config.toml
arch = "dit"
horizontal_flip = true
qk_norm = false
dropout = 0.1
patch_size = [4, 4]
decay_fraction = 0.3
warmup_steps = 6360
Rows from block 2 of a small class-conditioned image diffusion model, named by matrix and row number. Rows with one number belong to one neuron. Each number is 128 + 32 x the weight over its row's rms, rounded and kept within 0 to 255. All counts start at 0. After the name is the row's rms in percent of the matrix's.
After each neuron's rows are labels from the 100 images, of 14848 (inputs lightly noised), where the neuron reaches its highest value: "colour at peak" is the nearest of a few named colours to the mean colour under the peak; "responds to" is what is common among them. Only what is clearly more common there than usual is listed. The data: stained colorectal tissue patches (NCT-CRC-HE-100K).
# fc1: MLP up (model.blocks.2.mlp.fc1.weight, 512x128), inputs 0-127
# fc2: MLP down (model.blocks.2.mlp.fc2.weight, 128x512, transposed), outputs 0-127

fc1.316 085 [116 147  62 138 101 132 130 105 136 139  92 170  88 113  72 105 130 132 148 144 114 130 129 122 165 147  85 115 130 134 120 156 131 144 114 116 181 108 157 100  47 136  86  83  97 133 125 117 118 119 204  73 106 150 128 150 129 138 105 166 113 167 119 238 174 121 131 121 120  93 147 130 135  34 120 147 132  91 139 147 128 141 145 122 117 154 122 152 141 115  92 140 108  92 142 128 154 239 156  98 163 104 171 162 106 121 113 151 132 136  76 109 150 110 137 135 145 147 156  15  77 123 147 125 129 190 150 121]
fc2.316 073 [157 130 127  99 137 142 132 118 149 172 163  75  80 161 130 112  94 113 105 128 117 114 103 103 125  84 137 142 109 116 139 118 106 183 101 119 177 159 172 111 121 148  81  88 109 126 116 112 109 127 197 109 243 149 105 125 120  83 129 106 161 139 115 158 130 118 129 117 127 162  52 126 165  83 184 129  65 128  91 139 123 139  98 128 104 151 102 145 153 171 167 185 176  81 149  80 133 128 107 137 133 114 141  94 140  92 142 116  93 154 144 128  91 107 109 145 156 104 138   0 154 135 136  85 152 162 104 164]
colour at peak: pink
responds to: tissue: smooth muscle; tissue: debris

fc1.464 124 [ 87 141 118  95  67 147 161  88 140  94 108 167 111 158 120 167 145 133  69 149 121 132  95 136 100 117 141 132 145 184 149 118 126 221  64 140 123 148 101 113 157 163 116 144 184 189 121 158 168 106 139  98 122 125 125 102 101  86 153 133 126  69 148 141 134 166 117  94 199 145 126 100  79 150 140 124 101 134  99  58 164 142 115  99 116 154 105 165 140 145 132 136 171 130  64 110  49 129 108  87  90 156 121 126 135 194 108 159 149 134 117 209 111 154 144  78 121  70 104 144  85 152  95 121 152  87  91 114]
fc2.464 077 [110 115 161 107 181 207 105 166  98  64  99 166 125 192 107 128  95 107 112 116 139 141 118 145 131 121 166 107 140 141 128 102 168 178  49 191 119 103 154  75 226 147 158 112  94 166 108 112 149  98 159  90 160 162 109 126 104 126 112 156 132 167 146 229 138  74 123 128 152 130 133 163 118 160 135 119 157 145 171  93 155 102 139 141 131 110  97 127 172 137  98 174 153  89 103 163 172  96 129 164 176 137 156 120 152  93 160 153 139 117 152 146 130 156  75  68 164 170 124 145 149 121 153 153 120 154 135 106]
colour at peak: grey
responds to: tissue: lymphocytes

fc1.198 109 [104 131 110 100  82 165  71 152 134  93  73 115  53  76 180 141 245 113  77  86  60  98 141  88 144 109 118 212 153 166 137 103 120 118 110 155 155 134 113 122 122 128 177 122 117 125 123  80 138 150 138 182 115 150 107  91 108  78 120 154 139 150 148 119 121  78 133 138 174 131 109 128 139 155 125 128 112 149  89 117 118 176  83 116 126 155 106 166 125 136 150 136 128  72 126 144 134 122 156 111  77 105 138 129 139 133 100 153 191 105 124 120 187 112  65 192  97 163 162 131 113 139 134 150 176 146  68 119]
fc2.198 168 [107 142 134 131 116 127  87  85  89 106 112 147 132 108  74  95 117 130 159 118  58 134 147  98 125 117 152 128 128 121  92 113  22 169 124 126  66 174  94 112 111 119 127 133 166 143 127 104 139 106 179 160  89 128 132 116 186 144 121 180 238 106  94 130 141 146 145 133 167  50  93 151 154 142 142 156 128 136  94 126 120 173 142 132  78 164 123 146 174  62 167 113 164 122 165  65 162 104  67 172 113 134 113  83 113 110 106 140 183 127 148 161 149 145  97  98  96 127  98 146 133  99 119 156 179 109 143  98]
colour at peak: brown
responds to: tissue: normal colon mucosa; tissue: smooth muscle

fc1.443 122 [ 91 127 131 195 144 143 142  85 168 136 142  86 122 123 157 145 152 113 154 181 164 116  80  99 129 149  99 128 140  93  86 153 200 203 140 166 143 124 148  72 125 124 125 157 135 156  96 174 125 119 156 115 150 111 108 140 134 114 119 120 107 110 137 160 101 121  91 155  81 150 171  91  57 101 150 132 117 155  59  34 101 110  99 165 163 137  94 147 140 137 117 113 163 105 114 172  73 116 120 153  68 103 133  49 117 131 123 112 191 117 134 134 162  66 150 147 120 207  84 123 125 185 159 142 103 116 151 123]
fc2.443 110 [ 71 156  90 208 146  84 144  86  97  62 127  97 167 110 148 131 101 151 120  80 130  71 117 115 144  92 116 136  83 136 123 176  99 139 157  82 125 148  96 130   0 125 105 162 131 133 101 136 137 127 167 158  79 154 178 108 145 112 120 123 106 131 124 189 221 165 112 160  92 108 119 160 141  81 132  88 122 131 129  84 129 133 133 118 140 126 190 124 118 166 136 141 147 121  84 112 136  90 160 120 143 151  70  94 111 128 102 132 108  98 124 108 118  87 188 134  58 118 139  93 124 119 143 127  97 145 116 108]
colour at peak: pink
responds to: tissue: cancer-associated stroma

fc1.13 120 [114  79 123 141 108 144 109 116 106 126 112 109 159 105 131 125 140  99 132 114 151 166 152 138 126 137 104 146 105  82  62 124 150 141 110 144  82  96  86 119 120 114 115 122 139 133 162 144  95 145 131 205 105 104 170 101 110 122  82 105   0  71 139 241 146 140 119  93 134 124 193 114 114 117  10  93  89 154 116 112 132 123  65 153 135 131  92 125 162 155  90 132  79 112 118 112 103  76 122 119 118 146 103 121 114 109 122 118 144  92 139 146 117  99  99 121  76 110 104  83 136 122  94 154 148 126 128  72]
fc2.13 205 [118 164  91 120 129 138 138 123 132 123 119 134 140 114  95 135 129 133 129  92 206  98 119 164 116 116 153 109 175 130 124 112 140 143 160 134  54 140 142  63  97 121 111 114 111 141  96 138 157 132 162 124  86  78 163  94 135 118 143 241 179 116 131 102 199 173 139 133 134  62 137 130  68 163 215 115 169  73 130 135 131 130 196 127 119 113 249 126  82 191  95 124 144 103 152 118 134  64 118 137 136 122 100 139 141 135 130 128 119 139  96 104 106 138 113 109 178 132 176  89 137 117 124 127 117 108 137 128]
colour at peak: white
responds to: tissue: adipose tissue

fc1.272 131 [167 121 124 141  89 173 142 168 100 103 117 137 165 131 112 106 139 128 157 142 141 146 104 130  68 147 116 103 116  90  65 126 205 181 106 107 130 122  90 136 148  95 106 159 150 123 117 182 134 132 142 125 110 126 146 118 163 129 141 106   0  64 137 115 115 141 154  81 147 106 167 112 109  92  84  72 134  86 197 124 137  80 110 156 194 118 116  93 167 112 146 117 136 105 146 165  78 135 120 153 182 170 124  95 177 128 154 113 125 104 135 133 121 128 154  74 131 108  93 127 103 121 140 135  75 180 136  72]
fc2.272 179 [128 108 166 139 167 202 158 100 113 116  77 136 127 171 103 146 135 124 142  94  18 136 139 134 158 127 156 126 113 142 132 153 108 100 123  99 138 194 134 196 185 153 163 163 107 112  95 141 135 109 117 124 143 127  67 114  99 100 160  64 139  97 102 129 108 140 154  99 111  71 102 138 150  25 128  85 156 135 189  89 132  85 105 119 159 159 122 114 144  92 109 201 151  73 125 114 104 120  73 133 140 142 117 161 137 137 125 122 114 111 116 124 173 185 110 148 116 153 124 145 106  87 144 110 183 201 118 128]
colour at peak: white
responds to: tissue: adipose tissue

fc1.94 116 [ 90 136  74 122 103 134  62 149 100 129 206 152 123 126 159 127 223 120 124 131 135 105 189 135 106 151 134  82 145 145 115 120 137 170 132 170 166 177 100 116 141 137 141  91 128  96 101 142 133  73 169 113 127 127 131  90 129 119 206  97 100 153 150 128 148  57 157 141 105 128 120 108 141 133  87  40  68 142 192  82  76 158 113  97 158 175 106 133 132  74 146 152 139  87 146  92 149 107 136 149 125 194 121 125 103 182  98 152 134 161 116  69 161 168 122 129  97 129 126 113 150 138 149 129 100 184 129 148]
fc2.94 263 [196 117  85 135  92 166  92 136 104 134 197 131  98 140 135 169 104 130 165 167 145 166  90 111 167 160 148 175 128 168  67  84  79 101 109 140  96  53 130 132 131 119 160  85 148 151 103 155 115 167 164 130  95 120 144 216 106 154 177 140  73 116 102 122 128 181  72 102 150 130  75  93 181 129 117  90 139 121 143 160 114 178 182 149 154 190 128 117 127 157 123 104 138 143 131  35 172 162 102 169 112 143 109 140 154 127 116 142 115 112 102 138 120 109 175 149 133 135  99 105 162  98 107  80 112 115 131  88]
colour at peak: brown
responds to: tissue: lymphocytes

fc1.413 119 [128 101  90 123  83 170 134  96  96 121  84 162 100 148 163  99 172 141 113 160 118 135 106  76 107  99 178 106 196 102 124 109 130 100 137 138 169 186 130  53 244 113 159  99 147 130  58 140 141 123  96 174  93 160 124 186 127 116 142 167 130 132 126 109 116  60 113 125 123 119 152 147 109 225 114 115 118  62 112 105  74 108 111 112 115 152 104 117 102  91 175  67 141 100 122 117  95  74 143 129 102 120 150 119 124 134  89 149 119 127 153 135 100 123 115 175 144 122 137 154  91  75 119 129 117 155 143  76]
fc2.413 142 [ 80 101  88 120 138 142 140 116 158  81 183 133 158 140 173 140 101 144 131  51 145 151 140 135 105 112  69  94   0 122 112 142 160 141 114  91 108  35 118  91 154  97 124 182 120 148 135 121 105 122 134 150 128 139 124 190 129 148 161 141 162 130 128 126 124 180 128 147 135 121  59 122 129  98 128 152 188  72 155 135 144 124 126 133 163 123  97 139 113  94  99  80 152 120 127 157 109 186 111 147 142 111 147 115 100 137 143 144 141 108 113  76  48 112 131 119 130 131 181 159 136 137  90 127 130  88 160 114]
colour at peak: purple; grey
responds to: tissue: mucus; tissue: debris

fc1.32 110 [123 135 127 101 147 120 101 160 106 126  92 113 104  67 200 131 196 110 138 150  85 104 120 124  79 103  80 141 109 142 102 119 183 160  46 115  68  99 114 180 125 166 118 170 142 138 138 161  90 143  92 114 126 158  84 150 118 117 122 199 103  28 135 178  90 178 118 109 155  95  96 131 159  65 109 137 105  86 141 123 111 143  77 112 126 137 132 125 195 137 108 118 161 126 201 115 123 155 126 117 124 148 127 126 144 151 153 131 153  91 214 117 100 111  87 129 156 155 118 117 157 192 130 152 142 159 126 150]
fc2.32 170 [151 188 183  93 123 138 121 128 118 121 126 144  98  77 108 117 118 135 137 155 112 138  49 103 134 110 175 175 127 130 109 129 115 124 140 110  39 129 154 137 124  99 157 189 116 121  99 127 111 188 170 161 105 124 109  84 123 132  96 147 109 209 109 146 148 167 126  76 148 189 177 139 132 139 101 120 172 118 127 177 102 120 126 120 141 170 152 217 106  77 110 123 135 105 144 106 115 153 110 121 136 140 171  88 171 145  92 115  86 184  45 105 215 118 125  83 130  82 128  89 127 129  98 159 130 114 108 160]
colour at peak: red; brown
responds to: tissue: smooth muscle; tissue: debris

fc1.323 119 [ 80 111 106 105 101 149  68 140 138 141  69  82 152 132 174 137 204 116 111 115 166 122 116 179 116  85 119 131 164 146 121 131 185 138 153 112 163 186  86 104 153  84 144 118 131 129  78 172 125 125 174  97 121 112 131 105 139 125 111  98 144 122 154 127 140 195 168  87  68 128 147 128 131 149  81  96  73 150 162 120  50 105 141 191 181 161 104 127 136  93 134 142 112 101  98 171 109  91 130 109 163 163 129 125 214  96 133 168  84 115 117  90 153 123 139 131 127  94 108 120 193 104 148 133 187 104 166  79]
fc2.323 257 [147 124 148  94  95 135  72  58 107 152 150 181 152 132 133 156 144 124 150 103 131 132 127  87 128  93 135  74 139 142  87 149 135 113 166 137 118 136 103  73 126 138  85 152 104 145 130 114 157  99 156  98 127  97 177 143 116 109  68 125 208 119 120 125 148 138 103  58 185 142 122 133 103  68 147 159 126 110 130  94 144 109  75  70 105 126 167 115 141 156  98 145 126 158 119  93 153 201 156  63 188 155 142 120 141 105 130  73  90  99 118 201 177 104  76 108 111 112  90 121 173 152  67  97 102 185 118 168]
colour at peak: brown
responds to: tissue: lymphocytes

fc1.470 101 [158 137 124 127  70 107 175 118  84 142 155 149 133 113 145 157 155 103  81 145 139 117  83  94 103 131 143 136 157 185  92 129 164  91 167  82 147 151  84 145 128 103  98 116 146  96 108  83 101  81 116 102 125 146 131 109  89 119 144 135 146 103 109 129 119  75 179 184  77 120 102  70 147 153 135 141 105  90 208  95 109 192 161 168 125  72  90 188 144 182 122 128  93 109 130  97 102 114 133 126 177 173  99 119 101  83  94 144 181 169 149 181  85  92 122  89 103 124 147 143 130 155 150 151 209 100 167 168]
fc2.470 069 [130 102 157 130 163 104 100 137 136 127 170 112 153 111 128 124 111 227  93 149 114 130 150 107 121 117 163 135 118 165 151 123 129 122 136 118 174 182 161 152 124 140 154 113 123 111 117 151  42  77 122 161 144 201 145 185 119 170  89 118 125 124 102 203 216 116 157  86 110  93 150 135  83  84 145 124 164 161  67 112 153  70 136 179 141  92 168  90 102 133 108 128 103 147 137 157 156  49 158 136 147 102 129 115 131 169  85 137 110 207 129 123 119 125 120 116  89 148 102 153 143 123 107 120 146  53 164 147]
colour at peak: grey
responds to: tissue: lymphocytes

fc1.310 140 [131 125 129 132  89 131 109 125 128  99 121 140 157 114 126 169 144 126 177 140 144 154 173 143 156 127  99 111 127 135  25  83 155 127 133  87 112 114  45 123 116 151 109 156 191 106 123 118 126 120 171 146 133 127 149 114 189 103 101 118  13  85 154 112 120 151 157 176 147 129 127 117  94 137  81 114 118  94 167  67 148 121 107 141 118 128 111 137 153 145 153 131 122  84 148 179  90 141 130 119  84 174 103 126 157  77 177 164 169 115 127 136 101  70  94 110 102 118  74 120  62 120 127 177 195 177 149  73]
fc2.310 191 [168 126 172 143  87  92 124 125 154 136 120  97  94 131 197 153 110 129 124  72 101 124 152 185 117 130 112 141 146 101 140 108 121 118  88 153 130  90  92  52 118 152 129 188 151 144 118 109  32 170 111 170 164 155  93 129 124 153 143  95  97 158 109 120 117  80 128 156 132 161 120 149 127 159 104  97 132  88 145 177 108 129 116 109 109  82 157  94 162  44 102 157  94 206 129 107 115 167 158 160 140 168 116 125 100  80 140 108 143  50 140 152  88 220 151 125 177 121 116 124 184 124  90 147 122 144 131 131]
colour at peak: white
responds to: tissue: adipose tissue

fc1.43 122 [193 120 135 102 105 154 101  78  96 161 108 116 107 145 167 131 136  42  70 142 141 147 161 181 103 147 171 175 121 146 132 153 129 125  74 120 124 149 112 136 148  85 111 163 153 142 138  64 151 112 150 118 112 132 112  92 106 137 146 140 134  93 156 138  94 132 116 153 185 135 137 158 101 145 126  86 108 116 195 100 167 161 131 146 102 152 100  75 144 141 105 126  87 127 112  65  97 144 133 174 109 193  97 187 189 181 124 203  85 116 121 173 133 139 129  89  91  88 134 118 109  59  82 120 191  94 152 120]
fc2.43 068 [112 132 166 153 150 130 144 111 102 194  97 141 141 170 137 144  89 255 127  76 109 113 140 129 146  79 157 160  98 122 142 117 126 133  93 134 139 101 149 127 169 133 155 117 100 113 130 122 126 124 102 216 135 141 149 156 102 138 117 142 156 150 146 231 161 134  99 145 125 124 131 119 113  79  88  96 129 139 125 155 132 124 117 130 145 138 105 130 150 122 150 144 111 118 152 137 123 103 124 153 116 131 120 113 119 125 129 132 105 167 171  84 159 148 121 115 196 120 163 136  70 114 124 137 107 129 108 113]
colour at peak: grey
responds to: tissue: lymphocytes

fc1.293 112 [128 131 114 172 142  95 137 167 122 137  73 115 210 185 166  76 186 138  93 103 146 120 161 120 149 123 113 115 176  74 124 143 124 116 165 140 140 179  92  99 126  65 203 134 120 148  67 114 134 131 148  84 117 101 120 128 152  96 110 100 110 160 196 138 156 137 118 176 144 126 134 178 134 158  83 133  79 142 190 179  82 144 112 162  91 127  77 141 149  65 145 122  96 128 152 156 143  97 159 156 170  75 106  56  88  93 122 122 131 121 111  81  94 135 125 142  92 113 121 106 143 184 158 170 128 143 108 101]
fc2.293 197 [105 106 112 144 189 119  94 109 150 151 138 119 151 111  96 125 110 137 144 159 142 188  80 107 118 113 116 187 162 108 152 166 183 164 165  97 115 183 121 114 106 132 138  72 102 135 126  88  93  89 146 113 134  76 177  84 129 106  88 121 124 162 113 128 105 123 155 198 115 113 174 127  39 124 149 157 139 136 157 162 170 195  94 146 121 115 153  87 132 110 119  85 123 172 103 147 130 192 126 146 194  79 176 189 117 166 114 171 143 117  79 135 128 119 120 102 119  48 163  90 170  98  98 146 132 154 165 134]
colour at peak: brown
responds to: tissue: lymphocytes

fc1.216 086 [134 102 118 133 163 131  98  90 140 134 200 115 108  92  79 153 160 111 166 121 177 127  60 157  95 170 115 153 127 123  94 108 136 205 133 128 136 108 147 189  92 147 101 135 140 124 102  53  91 124 135 113 122 120  94 116 142 162  69 102 133 162 133 121 147 119  69 110 138 143  69 106  80 144 144 101 113 124 169 221 181 182 170 192 126 160 111 155 121 104 134  71 162 150  86 142 164 119 101 144 172 128  70 111 134 108 138  86 156 173 142 157 100 118 103 177 152 124  78 125 125  65 125 164 144 112 143 119]
fc2.216 055 [171 119 109 132 200 102 131 143 125 106 113 169  66  89  76 136  77 144 130 156 100  91 136 137 153 101  52 139 192  95 105 145 114  88 156 107 134  78 153 127 120 124  88  91 211 111  96 106 116 149 120 114 125 137 128  84 117  80 129 105 145 132  87 113 100  63 188  79  96 168 119 146 113 119 172 107 154 129 119  49 116 181 157  77 105 116 117 177 196 164 173 166 133 124 185  92 144 110 125 147 122 129  84 170 125 122 143 132 102 138 116 114 123 132 124  80 103 128 181 110 104  98 130  89 120 145  87 176]
colour at peak: grey
responds to: tissue: lymphocytes

fc1.15 082 [ 91 129 184 190 135 116 138 118 152 141 155 145 151 117 139 111 170  70 136 140 165 117 122 117 121 162 104 140 207 107 136 147 171 141 148  99 150 129 119 177  90 138 127 154 115 106 150 115 193 106 152 114 173 128  96  79 108  48 186 162 146 109 117 109 114  56  89 149 135 119 117  81 115 153 138 135  79 132 134  73  63 102 141 147 147 198  74 138 131 175 182 108  96 130 130 100  91 110 154  86 102 117 155  59 118 132 125 128 125 153 150 201 169  55 140 170 124 146  92 109  88 134 178 120 111 118 112 145]
fc2.15 086 [108 100  75 219 123 117 120 165 123 111  61  68 145 138 122 141  98 165 153 113  85  93 106 134 108 121 164 110 117 139 126 159  63 191 131 127 102  92 100 157 110  66 129  83 117 120 121 113 162 102 135 136 139 109 107  95  72 125 116 164  92 142 192 104 124 190 121 112  73 117 135 173 143 150 177 111 146 131 127  61  66 109 150 130 162 224 165 114 126 178 109 117 126 122 164 128 181 150  95 126 166 147 139 169  64 186 108 117 109 114 136 147 103 104 107 116 125 106 155 110 142 153 179 123  86  99 143 125]
colour at peak: grey
responds to: tissue: lymphocytes

fc1.420 098 [143 133 116 138 140 183 109 172 129  88 104 196 117 109 151 129 186  86 152 140  95  96  80 116 111 121 125 130 174 153 139  95 150 162  79 115  90  56 141 122 171 147 110  96 158 119 134 138  92 149 139 144  96  99 117 151 131  96 137 237 131 107 134 208 141 186 153 141 141  74  88  84 134 146 136 145  73 102 141 149 127 129 145 102  93 130 120  89 143 140 144  99 194 188 176 162 141 201 166 105 116 126  97 143 157 154 136 159 130  96 214  87  90  98 123  99 125 140 135 111 137 149 154 121 154 177 137 135]
fc2.420 114 [118 124 157  93 132 131 148 110 130 108 123 148  90 118 141  99 135 134 127 119 166 144  74 100 115 113 153 157 154 128  85 132 124 134 137 110  39  73 127 136 148  41 131 178 137 139  92  91 118 189 130 104 100 130 158 143 145 145  78 124 117 208  97 170 146 152 136  79 147 156 225 124 140 134  94 133 185  90 134 169 107 119 108 130 161 119 121 226 101 104 123 140 177 118 149 124 107 180 127  81 134 167 176 102 159 152 117 122 141 121  51  96 197 113 115  91 123 105 128 148  89 142  81 175 120 145 102 138]
colour at peak: red
responds to: tissue: smooth muscle

fc1.262 080 [122 167 140 142 113 103  64  91 100 115 197 183 159 110 126 183 158 149 129  83 185 129 151 137 148 157 141 159 164  74 139 147 112 105 123 101 147 121 105 164 138 143 141 136 211 101 147 146 159 143 189 147  79 142  47 140 161 142 161 144 129 172 130 124 138 128  78 128 144 128  73 162 144 137 131 115  96 136 131 198 149 122 153 190 150 177 134  90 140 173 127 107 158 120 143  94 159 144 163 166 164 109  66 182 104 114 117  92 141 121 203 133 123 125 140 118 103 111 129 151 109 147 151 168 110 114 225 163]
fc2.262 062 [167 109  83 162  87  80 100  91  51 109  88 149 109 147 157 176  68 131 162 207 109  99  71 165 104 119 131 115 128 126 137 117 148 215 124 121  87 121 156 177 116 166 149 142 193 154 124 128 162 112 169 166 148 139 186 131 139 131 194 137 105 168  97 124 111 126 212 108 126 133 138 141 108 146 127 118 159 169 108 126 181 134 146 114 134 151 135 153 118 151 100 139 151 141 164 123  85 145  95 203 129  94 107 122 150 109 123 173 126  63 124  97 174 129 114 119 130  72 113 135 122 101  90 109 140 135  50 147]
colour at peak: brown
responds to: tissue: debris

fc1.148 088 [149 176 134 110 104 205 103 140 111  79  68  96 118  97 129 105 156  99 106 209  85 114 129 130 119 134 125  98 159  88 130  92 122 126  45 143 121 151 110 110 104  91 146 142 128 114 157 112 119  87  92 174  64 152 157  71  82  81 132 107  91 149 143 102 159 162 141  87  94 109  92 221 155 117 168 153 117  63 133 144 112 123 139 118 152  91  74 134 160 106 147 142  89 104  97 126 113  79 142  94 134  89 105 140 119 120  62 128 100 185 143 135  75  96 134 133 141 107 172 152 110 109 127  97 180 124 121  77]
fc2.148 098 [186 121 115 111 130 187  92 137 152 119 231  88 168 105 162 106 139 109  90  72 114 145 148 162 121 101 152 154 124 115 171 117 146 122 102 148  72 100  98 146 145 118  75  91 123 147 181 135 196 141 161 129 132 123 135 126 130 122 165 144 127 114 142 133  86 154 166 152 128 131  70  23 165 143 146 120 146 126 139 139 216 144 152 144 125 121 120 123 101 113  69 135  96  90 129 158 150 188 131 129 129 167  71 156 132 176 191 117 130 105 126 164 157 148 128 165  95 126  44 159 157 131  92 111 139 155 141 101]
colour at peak: grey
responds to: tissue: tumour epithelium

fc1.433 103 [155 136  96 142  81 188 142 124  75  89 106 186  93 107 111 106 137 127 123 128  89 150 173 124 120 169  87 140  98  81  87  93 159 144  97 145 165 156 131 124  96 177 169 146 123 134 134 138 168 129  93 144 139 137 126 154 138 114 116 147   0 133 152 107 118 112 159  90 151 153 122 124 111 147  90 142 146 103  95 117 173 158  52 147 122 115  99 161 138 114 187 149 139 133 137 109  97 122 141 175 123 149 114 122 102 101  85 139 191 161 128 139 125 125 130 148 140 118 177 154  34 134 175 182 101 175 139  90]
fc2.433 132 [149 149 128  82  75 153 102 112 152 134 187 111  86 108 133 126 137 136 128  56 188  82 136 161  82  78 123  33 132 175  78 123 119 106 173 133 121 141 120 131 133 147  61 140 127 151 151 127 182 112 111 135 141 119 142 107 156 112 126 152 146 116 105 139 134 102 154  75 164 126  85 135 164 138 163 174 124 119 157  72 134 108 145 123 109 146 152 136 118 165  73 152  96 159 143 102 150 157  94 100 123 124 123 100 188 158 135  72 151 113 126 154 107  93  44 139  98 116 109 136 163 163  96  84 116 191 191 214]
colour at peak: pink
responds to: tissue: debris